From a checkpoint of a small image colorization model.
Data: trained on photos of plants and fungi (iNaturalist), 22605 training examples, 149.5 epochs.
Rows from block 5, named by matrix and row number. Rows with one number belong to one channel. Each number is 500 + 50 x the weight over its row's rms, rounded and kept within 0 to 999. All counts start at 0. Numbers have three digits each. After the name is the row's rms in percent of the matrix's.
# convs0: first 3x3 conv (model.mid.1.convs.0.weight, 256x256x3x3), inputs 55-65, a 3x3 kernel for each
# convs1: second 3x3 conv (model.mid.1.convs.1.weight, 256x256x3x3, transposed), outputs 55-65, a 3x3 kernel for each
convs0.135 101:537501469506455507536497544541476550510478549452431499561499497543535481526532529444500486441491478458481426526494557477532549487467525497453474513507495495473528502495529483485531543510505561542498506492465565469359447479534467508532462525592512534565460512603387446522545543509547564575557557519
convs1.135 100:470541590507523571473519549502518500430471463456455460480431447502458521459478476514475448524499492460498474414455402487526473500593497517515493548495485583528537573519534579473495502509500562580483542607461453536497453455512490542533469491566428518544468516562431532538557499522580545499513536531
convs0.136 105:462494499442501445431436401485476475469461469451457487509461454522471532485487498544522528518503558463462523503484464517459471485452459465494521442454493441447504457474439470539545515599528511527569625566529579589532499453479492467470454479468607582595479532590524565560411454470438457494480508559
convs1.136 111:601547440553517422583541424560478569541479530564538552526576567484519499452458425465486463469529464486545499548483511488447432528488441461521586498527579476499564425402352469434414495492465513463454534529450552551538421466478438487484466482493493500469473484458454458427454546559470549520438528501
convs0.137 098:487537541531545485515492485522468489480484502433446462500517545509518572500537582554496484522517519538566600491509507451503490448479497521526508491491515495477500535547581502516582430428483540510467550507492522531517508541544462470507481484480428436506478415389484447475565519495492552549512476543
convs1.137 102:458464500464477503520510450482404409475425466496473501372421496351442536478547623453392448524472521549540624493464476454467500433442501572559517561560516485444461571581586508551540442464448496444452529470494497412460612589558580524471539465431520507499438454496469481505489510559424476571434524548
convs0.138 096:475476498521562595615535517440436430490513493475484462474529529494462513449490551540517523535512533508580575455467436429473438463488439441465421541474428573521498523515579579516492569494507490525484545578547529561552535464482562474463486489436528646562671663668632655638472461444566546481567551491
convs1.138 103:470444380537460313575499432481451519502474496477446517497472435511519485457503504484515437445478461390518515527469480504486512569518510448507494513460534508493554424370410460443474478509509480508507418435495471497433427441506451479489464513502522507446595546506490450423475489509495522556566540492
convs0.139 102:578529515487486485437454480525535536507513516532496527542511487487556496569574536457428439527507533522548581560546513485491473437461490509458574479510565512530523396537549441521556453440526517519584537483557516487470534481472507486517449446478475510678431541584490607644381426534435497458437466552
convs1.139 103:525563443536598532434462406467561616503517503476504493415503498454489466522539567560577538463505534516498487488468457380463500367427490511466461497469503505498550504461542431423486469421430407502578522560654577606585555512455565525516431489443471459450471498519459445494506529533558567557494514530
convs0.140 098:449487503442500501465532442502517505471503495446460456510497493495465485516493531535550496543492531512497555542521509473467487469486465481501469451486426476460483416430518418405523517468550499541500487518579459493551514491484504534509472481531578612582540472490575465425419501549450469491398446552
convs1.140 107:479451509489510486560561529521517526545550504491518508481473469538537537532525529541538534498483474404445475517608590520518503528475493431465558453491545471467508441407406472386411503424457484551482480493452465461467527540522494437491546480498538513530579570545574557524507496506569561547554567507
convs0.141 100:593538565483557523548606597481488534470526537502556525497499466517520497478448462500460414505478459516488463474497426487507441506487466498459469489464488498467480554596548551531472447484476523503518560567506443452484508557510496482479514439469435504470445503435537463445505498464477538511484520475
convs1.141 098:480566565470528497474550478524547590492495506521555557524535469515476396438455404464440486486504488430440416497497443588572485523474445518528511519538493516566494434433449515566535398504512472512502461480488522494521463444400460396438464439410437459520473461456543505479395476569504548563487534595
convs0.142 100:485476476507505462496477501453456467538517479448487519442443443463432388488496427539454489506499496479541551516540462436453431444449479494440435442436482454457464473456417496451453469551483414503478489473495484466579560550517521534492522519536442473489460422483550456487438449429487459427483507540
convs1.142 078:525519474554544477527522551416457478426465544475543555607533445535482437488531552554552539551534551496464511472518535468509527416455520526488476541549535547565547537553566524517494490442431530483535561499513548516448572522526520498477491481481540519450489409413453399421507499478508523519475467503
convs0.143 098:499478488502448499554461449504517529457474511462478478535538536448493503469485437498497481523478464469475507455443490538395452455445471501543509491530496481517520565476479561474504428463507470473508508456529541462490444423506455433502515476451499464485573532587519534581548549571527498506514616556
convs1.143 100:373396410537475427518526471495442456474449401547530462570499475549560487568549479501525594426494510446504505540534500479512471506558548502482464563531533503499536474432500531491493508515484504555523569556461621649511492498536482496424504499443561626547499566585522544611504475492415447491415471509
convs0.144 100:469495529448511540459526568519527536514547523474507432491478476465480485478517503510445470521461499550474504517462550535514495501455442539507497562503499530526544634485433489443534467482553574581493634629489648607543490524474438502540470481493463534506595535509567540355533535494539545511542466441
convs1.144 093:452517622455542566504548569517463504470450467519493437520517450541527446543520520467479439436496454388477442583582525547470435533564484405470498415490529462503537458526519452524537425373444653510519587484418505486450555516496497502532440493536460523553547578531571545494548455397592452458498418507
convs0.145 093:509491470517542513573515566524530500525524461508460450495505504500497520450472511523472506594480523544474502519554477449467418468420441514463486477474554520459493550531424500457453477408482506560512461457443432494459453445472403476526410422534419467545523495547585504523484482572492438443526452511
convs1.145 095:467475455442496481477522481657574480577531465568556534554509491550545511511440458482507498499522507471472449517553542492522506450444433449458469482485489516489496600667635559592585455454458465510539551526488529523421437425508495462514482498496476514558456518523469544501468470451469514576465524572
convs0.146 094:512537454539526448576526459519500492556500495484511461458471468497507486445550492522538580484529606492483549501560514472546533484474501552466515515481481494504482543486568452453502488438482498485489492396528567513617559496482475498481464454495500598635467554620613576590481468504504561483436544534
convs1.146 101:416438510563515501494518423481448497470447537507485597506451415505433386526552598548497446411475505500530486575563518521523549444492506507505527593590528587535458582512539494460529404376456547509557513470469453514481506454462508459465459378425459508450481487470538498477476505471567530547556577572
convs0.147 105:457476522495428522484411473480541539449506459441480463486508520521516496485536480460493549490482569609557543466465457492475499483507424529485529480463433547469461587577522530554512478476537484439512554550559605565528484503483474486508407445462552596466569556515636577560494551481542498499533509514
convs1.147 102:534493427505579532455505430555477525511479467479468474467506525510533486486472437618571532579528557498487538551539497615592530607596544466444439526534518569499516479492508535461485541473447478447511499531605444521603473525534481500519470432466544538511558577534545536554562487441529474414506480493
convs0.148 096:492519519410474524508520535471443496474438471477463491456505484454484517527489536570525557578551551491595547432461492458477484525471478457439498458456519528479518487462527449507587428436514600570504521501493565621476463460513468488604503548540504626658526612661423531631483591552513544532451546489
convs1.148 093:488428420547481432580541462463450553429459514503508510489527529443462537430499560516585578580605572435475490472504558448440463469509516462433439539470418550531509500508523431532490500517513512524659425436579456578586525515591488530554579514471517513591455486512541541545469479411488578510494542531
convs0.149 103:542521446513477452465514475511506484525530497472536508518440451469474533516480518468513499460486486511467480537561504514528507549544495471500511491500462481496486368421501528521435453519598501529512453419405394512472472453410472444397542498464426461524491534529417465548440471531478491540465430466
convs1.149 104:450502524538527513500521547530549557476520552429470480454465485581559581516408368478441546529509555488477472495486512481408418566510488475509547510517446527575534412494510507517485549491481539548411513558450536545623475473426546493445571538528518472478538526498539522497548504523493464508515496521
convs0.150 100:504464448512471473474485479521502540472482502467441487487482474431412461459456517457452493475508499536516457437549512471429489483484526485444505539520544519458440547518504504549511426410438430468476448492541478529495546585561549570531501513482549401474475414406484504466496549494500386462445436394
convs1.150 106:555527391568478403528460426481510506536530509546559548502547582496492508510532516406457487373395424458435480555564485491516501432430463537495480546510550555543506396373421484443464496463455475568584515553513447448499496542528484523544431428462478476480560546563541536558534553562455550585422543528
convs0.151 101:477479482535551479600529547528554552509514527479479472492472431491487507465514536527501482540465494579546549548541522502524512495461497466449513516448489504454485584538483597529551690620599433500500513528527538509489530550558500531522487478468461432450421415474448508523532503561491461513473597584
convs1.151 098:454542577509551542479556522533415407509448439484417392536514475527572516512538483374349386428431440447486482560562522555541485446458455512542518577519466569507461494509492506535464596603550497492481500484519550582562544546520538499525485486530527510405560579463508565507513555467489582494494554517
convs0.152 098:486478456457458460532575527503494470526508510508507522499486484522496471516412434454468466477461461536501476488515449488486481506512478462447448515464422495491469465533518502485540629548478508501434437474547398523592496489493485436448536484469491467477483532488509471495523467380550535522520522560
convs1.152 095:547436437534475491563514506389449486428476529501539565553541520508515490509497480504479535535489521466422489480538554460520492522540458535499496508482480488518552494440367523490402498460376472442482525510463542500456433490470458440393466460428458476519499542589540510569504534507442490532457504527
convs0.153 101:512556541549538543508528467515531571509497527566559537499513459504486531470480562471474523471505567518522538596604634516518506580498480482497496492418439580519506496532507475432494409460431480526526515477402412434422472520566547574556510529470467426435569580611602626679510518511482516503416509466
convs1.153 105:483440430509478446568533472423424520464498559480481551474439428465428452596561577537543577472499517522516480574541523427454502423439505483483506495549562554566544526554537486492483476403360498415453517457452459451511526522539478504483489441391500484553549483498494444491537545555505473529478396420
convs0.154 103:518435451511508446473568463608575541558552502549509484536544529570507526580541489455503518518508493560505523578532492599564522559532530545513494505511465543546453515528523465486433463470452514547475563602517624593470549545575543494489453467454568533470620473523512459501519542520502510509541519444
convs1.154 090:521485479579560492584612498576570527543516511559572562497502526504529502482475466459447398461466426490486466554517503580527561609592612546499515566505513535508489499520465554496498580522557619537539451478473439485454503551530479495547565561600433447421444467474483452454406479507396468498503497499
convs0.155 105:495483451440476455462457486519483474514459443496426479483505522510480482455513480489501480491475476440462472568497435582479426623488480553481532557494484526503448572541503496523540533468475532522500528555533483555570447425417528456483477443497450410523429417491475467469508579531530553550482480477
convs1.155 107:476484480392484533405540493477527540515541543606568482454477457503553463571537480641584604596487570545435474532504489528485509492487475507597542470553496451474395549424431614500444548439364517458369565520505524517565497545484370469516402447516515487489511527512553572526530419443536412455492434493
convs0.156 108:449473456477499466483445457496495507463476475461453451477448428508444421472465444469495462534500458528487466474523511523521491544547542536502524542444497538517535509478525433425508442449486481503471544518511601479528404468453486522491498545543453523514421461474455497444482435453442456449454419411
convs1.156 104:488536525499533536477515577415507503467490434497503480586507490585516463547489455557479500535510524525495501495486478472477470468456479447472403453460423406382443481537571464533495435492502506473453536458457534473446490498440513532533559540511518465390509512435466510474536479474608543506620580562
convs0.157 099:499499575472467499507469490497489505478480489486487457530526518556586541530496488486478481450439447508436488480479458472481527510496472523536509548567551495536546498446532503541594397422495502465361608564465503556537564531564477480515485474489551526602516493499495523494443496472514565570454599538
convs1.157 098:462547487480538515449471478448497509482494434431475460501391441519497499510445454507502553520521494466532509426498505467496533471475461478417432471476449447444443577513476552520480527550522488443372469441360512506397526524498461498537387510530570481469547523475422473497431474485492460478566523483
convs0.158 092:463502483492529519505483544525511526505519509501520533481494482507494452479503465484404429482407424470409428567554560532523491515520541498488473478477474483516504483600566412465561390465477507545512503497478588577577491515550460449476458466475501544590479456490487535493541545539554620567552529531
convs1.158 104:476552481507540481458507512542495539518478494511470524483479515454505489485498507600650603514488500505485524527543502570582500518533502575577547563597589492510546519577687508521651436440516510548507483539512471483458530502498492416483510451461478452490520482485535511468500454452519475457487513507
convs0.159 104:510501564605530539469445499492529524511536547520533505523472529470478533436462505491521525511524541471558623472473479551516517591499454550509429545497474532485465451369370554514431557488403483468456440558457489503581489486444545540456513535477518387329579527454480498486529516542471495492492467524
convs1.159 096:467426452456440470509501517500575586465533594478531595469518501507511509534499530425451459517522446515531487427482425456566519485503454551536580532515515552513537556499387629549435603585556453484455453483460530555524499503411454516455499474466435383414457449483444439493499461559501448480482490438
convs0.160 103:530543486513510521423480496469497489464463425506462451513479455505484475542478512468458481408466485499474485480508503528503506462425471504499495525480467528511491563518529402471532395447446475480467449504552406473452496501519545524558447480534546532451546462419531468440413444506498468483581561589
convs1.160 084:567541491609574506547542499486515502535532487503482457526492530550463439532503469531435461502448479520511500450443497504464526485491575485499501519486519502462485490483534465423477427389397486576605548527552546520597456486508415467510446470544515506517485467500430376429541484449624509455572464543
convs0.161 103:511551530528596566584515540490513461409489481486494527489509473497516482480467429511495487454382399532467419505529567474489529434483505455500514519561518488536473459500438444569550583635508437505444491504537384590608511559531543546541497550524487532543505538535462550519590494597566590532428540532
convs1.161 099:535485463563577558386521504462526536515529556534523494541480499572545566499489446568533505528540544409510510526478544648546528587566510465465448527489426555496475465496449472518471460512485448405464482480483452500508555511531573513515587516462435475454483417385528481465573523454569563515447539568
convs0.162 096:501448399481475522473527523503497509504529523507524490569519471515525476502529549558512542547492448522430478480484477461483496455520491425417474376455522442485521493483483465517470528482462496502519516511536445473513477531534443512495474505512614603458661537495533378463502469469539528560437473474
convs1.162 106:471420551506458588560517557436427488389387456527524508499492481531595587524536535456485541484522505480468466472670571460554530394523520547470492521487554481499541531478487487420431469426443504552518452532491475548522490480468503459478506480506580508474631506448552498519545464368516504441539547559
convs0.163 099:416512571467548594490551552549526510556511426545464498516531467550488499485484461507494479449422421430488459504530523504549543520497521500529526511529457434484481473513497418517544412514534550506478510518565580488514476499483520491452492473484498452447460443472559464483444507481638476419556552483
convs1.163 094:582562609541488637493386492519566553456494462474523439436444546499443562523491517492493556490515623436472597501555563536547556517546537506442475522488460548535433514549587505588625529565601433529507477555451456543493565493556503469525529501507492492562531534600515515643600487424567458433500474447
convs0.164 109:489445471458442490509468434526513571524525568533549575508488514507493509491493484469461484452477467473502491443519561491516515476459443498496446455474424473486408410413399431480425513522423423432460478495505539549511550518498498488497497470489556549558503465469470390389481469489502535528523566546
convs1.164 116:611614587551565543541527496517570553476506510467451471557531530523508483555491440440443407432444405496485430549477462549511498563568544544521616592582597514552563480477420453449427450457508521556454541571458480529479498529569477544558477474502394401360430470405466553524455453476533508531539526551
convs0.165 109:449482465449445505436457534559549550541527546543546574454467505463481446472454450474491492494503481469496493546518498541499471516483444489472465501467493527511469570517475519423457493393367548541587580544616497545567480478505433439497432442496391447429460480466488541492431478494474496476475481463
convs1.165 108:546568576562596593516555574499438433425400398460420360548527514516528549540526567512550575510515543515479513500492483465446462428414454472434463509507471522546483581572594555537536479426453541561518572559549548510511528540597497524599530544578568546523508476465483462470565595553466523525367400474
convs0.166 103:559558491494485485504471433577551513569507519514448451555503535501508552500523486517538552557491521467392419565583530560539521505478479506463491537479507524509497403479494468459537603536538442519421458514405447541488486442461516475448491460412496393482515435464517393485488433552510507541525467473
convs1.166 104:442479444454497471511560484701645569545525539498455414553615586553531440475511517571498408478497435432447385501512510462468491442477507468500507411481481454497539449514473459495519452467529464524497472541525450482430519553581503536508543521509466486427509499471505536554432491541443535566434511524
convs0.167 095:516524491442506527536552572484493542489513553464490545472528547480504464491516483504498510502505531518498487532481477447482477476534507499505507461459490608558518493469430521553501592541604565529535476461433414448488480476418475509493530529539425521475441587593635633554559536515515546537491469531
convs1.167 110:459476494445442440543553524461387460403461495483476447500469495577518559476489478511540548503513599455457484426474485504468501503533538547471486496436461567524539384387382507481499463502575559468525572480555589521509437407455448442487518495422518513474450534532514509493496531559562535555607544509
convs0.168 101:528472533542455480562423424532554504518528450519549467544505498524512532514470485405483528455485500493488510534497494551514494472496479513488493545498510550507539514468446524447511503400472479514486505497525509460526526507508516540485582560515552564564597542542577486453536484501502507472538498447
convs1.168 111:464458454455474467429432479547514525597486436642475428419453409512539500573563520486475535480472502522471489476497558485532565497490519496551569520543548461478512421490429482493424613537425547463481503387446532421454522505394530500435482522499521496450525478440554491399459495543449487439471485445
convs0.169 098:443475546457489494426516469458443429419419430492532532514532571468497550527537581444466451485495455566559467489454427448448436513495476439418478431478512481503545441449484516387501539377497519515484479503435499527451444500458512460412474453435441394483535571491538597550492507453388494431518535462
convs1.169 077:501481533454450471478422439484510510469513510431514559504442452444423514437420460532489513564567524566511497497503518520529524462434423450475501488481485581548498496551440537551424533513361477493540491514559527468488480541534456507515376460451528496457469488499488477546496530413530580441455508436
convs0.170 103:570538530550519465567538526463470499479519475491559491500477502490492484417449460538518529499510479425484473398424428450476436446457401460469452427479472503519493522485450524476388479521489472449469412437439534556509480485496506510513529547558507536549525559490546488496501475494481501521487516501
convs1.170 087:413389418497515512418461491431413452509470482494473490513547560516551626544539529510484519538550564618607561441507529434489497516502493447428403434419395421466443402382373503426384561475393456491480503502487588518519448479443476449405477450383417434483549544534584566541483467535470448479501442451
convs0.171 095:422437445437472504480538514503509474545594591529567562496498464539537514519469538583559499489458438486478429495515541453525531504531461480478483563538494556579502576512458551528485517531423429547592437526602468538510442406414478511484550495489568494429597535499515553515433412523445528568435555462
convs1.171 077:421388403471510509452478506433419357493485426494519520501465487547511558512488484557441450538478500514512490511518511591529498554495520390394490455437486548555532558567557516515509477522517532542587521517526487450544470505474433460441509474483461414488519505523497485523564621528538542488584592523
convs0.172 112:507482487518461471472475510496491493463526511481505537526462480491483486461477516501563510440548524474517545527524506511503497510505497476505482459463529464514494539495436510447372513467400559541506508472483465504495466546537477502504549515469492455564499474537454382388534481433523455498507483522
convs1.172 114:492536538481498540492503521470442522530497528550549543518510589479470607476457570498543545473521473486511480423480484444467468412461474513420428543489522480467527484484440493460449511475470544552488522505456517544501515553504494542626489476568473508537445439479450473510522487559547480450558542483
convs0.173 096:501529531422501509473528549502474464509462481513490490449484492517501514510532520498544480548548491545592538540534489493514501510498458540474486486511514499523574475538503413454579554584548548496410555558524520527497553500479532528515433434422446589629549636683588604688447425489486491503581568574
convs1.173 100:536536527553553462507515428528545554501508515476420410483484443455495426397452443420501549464515552508580537495496490500446478450463540494520543505520495499549559465404496498515542533555510404472551428517491432498445404468564472526594497524486555568478536537493438444493472442445469483534529571581
convs0.174 101:486446497483458458525445427535489435552518487512474471560585573530483478528499514463458512450543561451478475528512511540523480567604559486447437480401399512458361507438488546495493514641539456471515536458489568514537507498530460571555509507497417519517427470608576510524512512550472533532496512465
convs1.174 104:557528466514505470427438441489494504457478569438467516547495502550500529553523567445440458454477538554547614515522544564496484541491467583577580532579563488523497513497431562510465503525480491436474472420502535529604480478364414459399490507418424389434510471516506424504553562573470484524416494441
convs0.175 097:555491540514473568583590672516502473587553556537522504473450481458535554462481464472485518582558518530510530504497483532508508491507485470422465530524486514486463539546465498523469517431463534532555521478551524488516526459472513495459446431411509614517512474499573545491497534490566523403553548458
convs1.175 100:456514565410440598536501545521514543511417495608573542527457432533457423534532549525537543497478552392456509482518444494501463445475415433426512426455517554538599481516525487519564458500544443510506486528505541568487594505446556510440444460436511520587550593633543512433429457503474507551500541527
convs0.176 096:530516496558522510506572545474493470497500510520609598491502519512501505487497504517537509613539465563539560538527461477474501499563513475500512467499481479473455530497513541549493552510482488517477499569576460556595538529547535534514437499507532594620651541424502397437540558523485505563533540606
convs1.176 093:394365352427486471438510441484456564454475506509553533463448434502523472560607607491524546435429493494460476591534495452484527485517556462435514425433522497418512503538604492517536511516454468532509544519522487446519557551498505470456584508503478455473527452375539499433509481455497450423461499406
convs0.177 088:512483445522458425564490475529498506523488477556508525493501499569529534557522529495510553571572608568532603514499505495487481541497474436446443489526532524577531446496506483469588478426447470471590369411564457426520483520489515485424550499443541540444598533574573508495493506443460461480445443455
convs1.177 090:484519491542614584509584587524516497516514487408427453523520522506502560512499533542509506565524507504459465564563584584527545535472460466434441534490474563570537544565562521528521490471483456479480468482490530513494457455461529533498574563519532529516532484447467431379419431500443472539542488535
convs0.178 100:462470517486476407473448402495517491481505517484499515528499501552545547546505506503559494478538535556525547504508530457534514471504506485489520454476483470543495546618621462478553354401477591560555530589484526556471461493555493510549518533516591467460589553493531610522528516488528533482454380415
convs1.178 114:539515537591544574591518490460521489471536546475505558457379375545513484635545493419427474420444509484535567540542445408473483393518507501443516438459467419400352557529592515483478469438432503502473498430443458441465544558556516571566471513494533518498480514503411434490501519483497481518509452494
convs0.179 098:475527506495548446534516511516515508513563520514515537419506529497565555488512493459492539465451499531556476535539515585537521540513535474437475537436496570473476516486407537483475461511399525488508484420465471466470501485467485468419476386432548578498497503547431448485451451414502515465574631509
convs1.179 104:493455430589448441569490518474506515518498536470581616419441466493523555532576578454451502494475436581515451462441485449485484376487566507534496543502492613506524532516495542553509584569449478445506451480471476508469469471536549485530515510504520542498511546486499422433502511547500525516501419442
convs0.180 098:441464459518506452543551512612535464612604527560555511467494485565499422521425466545539520545548531496495573525498470492494457467503464579593505585608572493533529559550515487408441505470381510488525456475459529462479516554533556567565525571501493530469520566518470551513554495543485501525454493489
convs1.180 074:538463445502504518467532531424430389403369339451439423539506468526515484562495448419470481459513541462487518484499491457519523495549556456531532482516516462466452559558551574521501567538448469476546451454505468462512474553491542560521568545483534509591491459530512508490520445407565466448564559499
convs0.181 103:517504569510503458511522553563574484574559489598552476496477487528491504520506492498551599504550600466512532566497458594542530595562532535500471526473424517492405483460509462335423473348306388421532426398487394396438575515546607547592597537560476497516486457461533535558544519473540482458559529397
convs1.181 087:467517501438549528436497462495503524530494500537523466600571520605569506605528467570503503512486509486484491534522560482491494476475489488461484469477501519519550575558583562541578490504564514536558516531515477465465555558539601568595580568588417472519420477532391460553553542535521554524483487487
convs0.182 095:465472480525523525545494485471433482453479488491490523493565530478518520469512513547524549510504507498460541489400473530492485517496478467495494507489521527483483471401395436443432478385471651561576556536526498440419481506442555483486533537508599637617565595614584550644493434438576419467551533543
convs1.182 111:329356373434451382535578474436418434438423488548574579479474508518509562465484485433451485527501519482469456561546523516483458508549581510534490553631574508564513542478436464422497462450510525508585498450539571529540440446393521539393538571432523577558498545514552549479441502515506535485492554514
convs0.183 100:489454418495469468534496492581560508570530491527550532492515503494498469505461464434460490450489569410467527551586537516531520545573532479452505514543553543558517488475528545533538595491529516559579517531576521511508512574593514598580496572562558601567503530511515497428472453494488382402426371378
convs1.183 102:513490535625537521543523498560574623564541513496432377518555552476495546423437479482417423445444468427465487525505512544489495566476499538515565520592579493541555487470484477438495530527541521521484474489447416457415505569605466522585487540515443490413479585493509544468429471492465453509530490475
convs0.184 100:512476432516520474464484496506529519566505529588547539436474485488472425546502461539487520524482520513526568486459534484460543481443476456491520456470519486455485378507595421512486396480527518509501522489538500477470505506495527564546522566567368484421361459423473505419378453565400526556349439542
convs1.184 108:539507514548565559563555518410514446470574455490568494470397438566476523580510479472464520500447508507447520563553488528514490444514525509507534462510507431473458612537586554556659526565622560570537525574496547559510563558569546485484509461578574570554529511486577555527516485515470433443479417431
convs0.185 106:549566563574597521638666510494503508450441469502465438491464541509514514503498500548484473526524492510578571456416471502459461486430521524481514474442458435443420439508681387376596460313500441530508502575511475549423517476529436463499530512530395513453462510553527555524441483565458478543414477554
convs1.185 090:373346460457377356456428404497461508541512526555482523493563499538558435461530448539533546528505540559544522480517507610538494587545435487526504454512497460479444493455560496452544471512553447497497441481485481480492590571589555535553512461431490503505469485450494526495537517462542567547539537503
convs0.186 102:527563536531594550502599713524541512529531502506506575513456465507479449517557528479460468459481481547539537512479462471521501529523520540549492491486454524485487444532461424527445457545502457487558512550616414501563532496509505496480510506482579580537545520423488528432514504439438460440457419479
convs1.186 102:475459467511449466506474470492460454452439467461497499514426429535452408483457476506481449493446421509472445414442482481524593519530611501499554459492490475482502488431471461489583530567633473492557513542578475559543463555529523573503506502493472565494506582542519565513439460493454453543439513586
convs0.187 101:509556549490518522465508482486506483496553534498514532457522526463465484466479454535527515490476442506502480539496481551505471508451448541474428506446454463492463457447440460489501549488506512532496477462559450478503523512489518523444503479397493563548492555535551553521521457595476459519549468559
convs1.187 116:590563416512475386452436432471464538424483514423464487456542497481511492524515518549526542534534548500534497510483486511434384502439418484471409546496493537577488440504499495423420423430507514518503497472471544419517528491355507457316478470328472480544487496536557510594512497492532503469518496450
convs0.188 101:503533498520609478389505491477472445535492485537459462436481522550516481525523509481461428484455438516474459593518556516499528541488522511562600455432450490442475485510514499526585354394500561473472529443472481489415528509591520509513533505481470529671524489575561489475448468461470510522400485522
convs1.188 112:497431452474482520524538560516509499480472492474472502604507454533495517526463472578589631526530557488479479656602568555520506556503487463522501450538561404462487440443443474460457544472426522456537531499596546536548519372433486403444457447475536508482499482445578516442468489482466511466431529516
convs0.189 097:504464484538507497564526455493415456496483464519530501494471421485458474523468478493519477446459461426433460488446415432474403431420411450447469476492477441467487509569562392532486394504481532552546454528495401440443507508529513523497564572552417364371529465415572580507400427413432458454474503459
convs1.189 079:560530482533478461483499480508541534519542555595594612525484467563504466539501469514496489562497479510483465613598629602573570570519540516565508475543489413486506403403454421431468396424415404436551423480553449481537453500498486522481477465486520550568538532542518503523524490478546540538478445477
convs0.190 102:604466513590554557456546551482508511488492518543480507496567522501577541451508569492533501455446535471439507482514603472521612469509523493576582439495551445504535403512578382499522443454495390451504489483537541487547522511500457492484448461419443468535382393441427357369515494474488493562529529486
convs1.190 111:508509508511520442516496406466515568479511532457478442440411401491439449603550503448449471439453492474465543621545489596522512479468447508473497477473492479475488539575628519560680507490608486609529517544484432465506603568545587540528529495548457526551472545520502503495426516474433469442426483491
convs0.191 102:526534575509542533583555507522529554493534526511526480558517482481472489490466472544474498539510489576586515541459426523474462503476461484491475477513498562525482602511445616566513507474514459516533542522538455556587466487537481514559484491489555560505521564498639533487488505500474496524545507520
convs1.191 097:495424426537482503508476500444434506408429483461492511529534514512492503429401491550546481509460455488461459539513459577556527562535527591505457547492503496500552566540500556546522565559519447451498446490495531557515518534513548521473558523521479448417569531411547508379510512489520532522467474496
convs0.192 100:529499491527514460588634608477490484536505505570589611521553518541543487473495499491468457456461529610593597478455478432446509500522523538501518514502537519494514449417451468457515458466459491500465444450523491539557471479548494472508475486522472483552579452537523491460514475489480504461469525536
convs1.192 112:572584497574572453532526429540502536483485510518517549488434437491531526484510527488455473456453452521546495487512460511532522496478509519473478492489499506519518459427451539457446468428418484511498438454525489492556434421416452466487452431456433427358443403408564535545453446498496526510501482481
convs0.193 095:545543486380406480525537533534564520570526526505549535505448460495478511533500511459479449520535542471485483573571564522547508471415474483413401502504529520554536461507559545518481452477461500524433420471503497489533547504487467494498454435421553567509496499555484497477498480497560452515557531533
convs1.193 099:578531488511541498524493471548503476531539479555623582482465477506567593567572536551534525531480468483494497535455463513525572403485490443367482499401532559535519433497535474526576458422479439484526456581508464529492468476513499502475429390412444430419484477421498513512552474464543486456508519514
convs0.194 105:492518556560536565511624612547553510577550515523476409491432472468442433507427461463466508445462561429469586507534506496524480485478417505531494528483483584463477446583505453490473552581542406534663418513547451505531572553463513532478497524517399358382476462456541535440533493512557450491503420481
convs1.194 093:517583527507548556479526500467474445480453436583553503550538534536511530519452489458503576442482525467503469538456495514481508469431467538458485473466573466477568467490545469505566461544554515578490512539402482489439458434470487450512575473507487517450510531526557553555412542675437508589539538555
convs0.195 101:403473431516484453460459444558545497544557500555538468480439472486480478495500502546523486511497471563503515456474464509494527510476508490484518543506511531548499478468540541531516558541534414487453513469461513509527446400403504481482511470555558490465491412423484432465446438471508487481524547525
convs1.195 102:449466476510460489479450490560545584459507552421441470491515503566521465454425458647598537579529501544495489486512517513469445510519518511500455499513509478555581595607592517598586446528554558509491501505533586573543550600584543576526565556480481405356451475495443536529527566562463496469393441462
convs0.196 094:493422516500525542480606534520478537494487506477446508478476461486507422501468466498473504464493571474434473488455495497488501507509499485533479518475513534488482447517555481484527461469452463492544450537552506535574531505460538488489528447466553481563493511623405359523569499516536531541478522563
convs1.196 103:473457382535479430469499468523464540569460497545555487516569444567534433552561498590572537533596561466519498415413451491483520513439549438521449475547482444552461499513529454455548448420583491467495561524484513426492530446423537435435554463448507582528509559528524480452551474554508494523513505591
convs0.197 100:493534539532522535495485448541542545518564521560524533509510520503489566481491463490457445545474492540509498560541565513522547508495506513528504514530513558564547615565548523507419497488423550467477467459485565465483567616643528565561543545503451519559463513576478459538458507547487456501500437468
convs1.197 101:508525552490513530466454459505548555557487572498486499533553503478489481472487503496520615515525556494503560486513515445505529482513540481445478533529562529533597537560499498540448445480394568549446562500491548484547510531483521564573523581566479533503448460451485511518572575522486497420442478420
convs0.198 102:363407485471431492452422475569598542504508487474456457477482459510477468559493509508463443480473473477474423502493475460471446486492480574495488510456457491468450470528526551498468427434420584608640539534522432468455435498503435472486498491492575558586586504434376455502505482482570460503529414388
convs1.198 116:511546497562579523535596562525584556565557554527499549520576588534566553570496488568575552547557542532509524574502533556504477536524481437419482485503459467477427406517548489419447474389423456475491459450486489432447419417415489486468534532458517545574515505467585582468560503466543479500494461474
convs0.199 095:461457487482506526468439479483458454499441440516491463528551479457553478481497486430453440437513448482541491469415462474477460502481472498503550486480493498471468526487493568572496572537498550547479573489502614523550432440418457446454465407441573564451575556535436458517567487487568527528588588552
convs1.199 093:628600550568519469524466417484510564494516524484506494480492495508481493464480533483510615465452529471438493400371374450449496456465489513454453519420401461439421500426441489498476487528491461437422435414414537496426522528501538585596530598629502507407436396343416386387456506520478492445461464467
convs0.200 089:566590482527459458537510488486469489444432483447512492561500527547478565454507508494534458554508483562551475537490504492564563466505509496528545535537563498499531564496448537466476586511527472379432535473514517452469396416428511470454456476412416468508540461488459501470540580454461488511565448498
convs1.200 092:434500442491539428498567509482498568503530584514520542423468442476435411470476496502508495495543489498509462521496437548506475501487491656573498588504477550536537507483464527570512559561474526570553490512524507473500564422417478439451408463496570559494534572500441467425492503511481490471441471401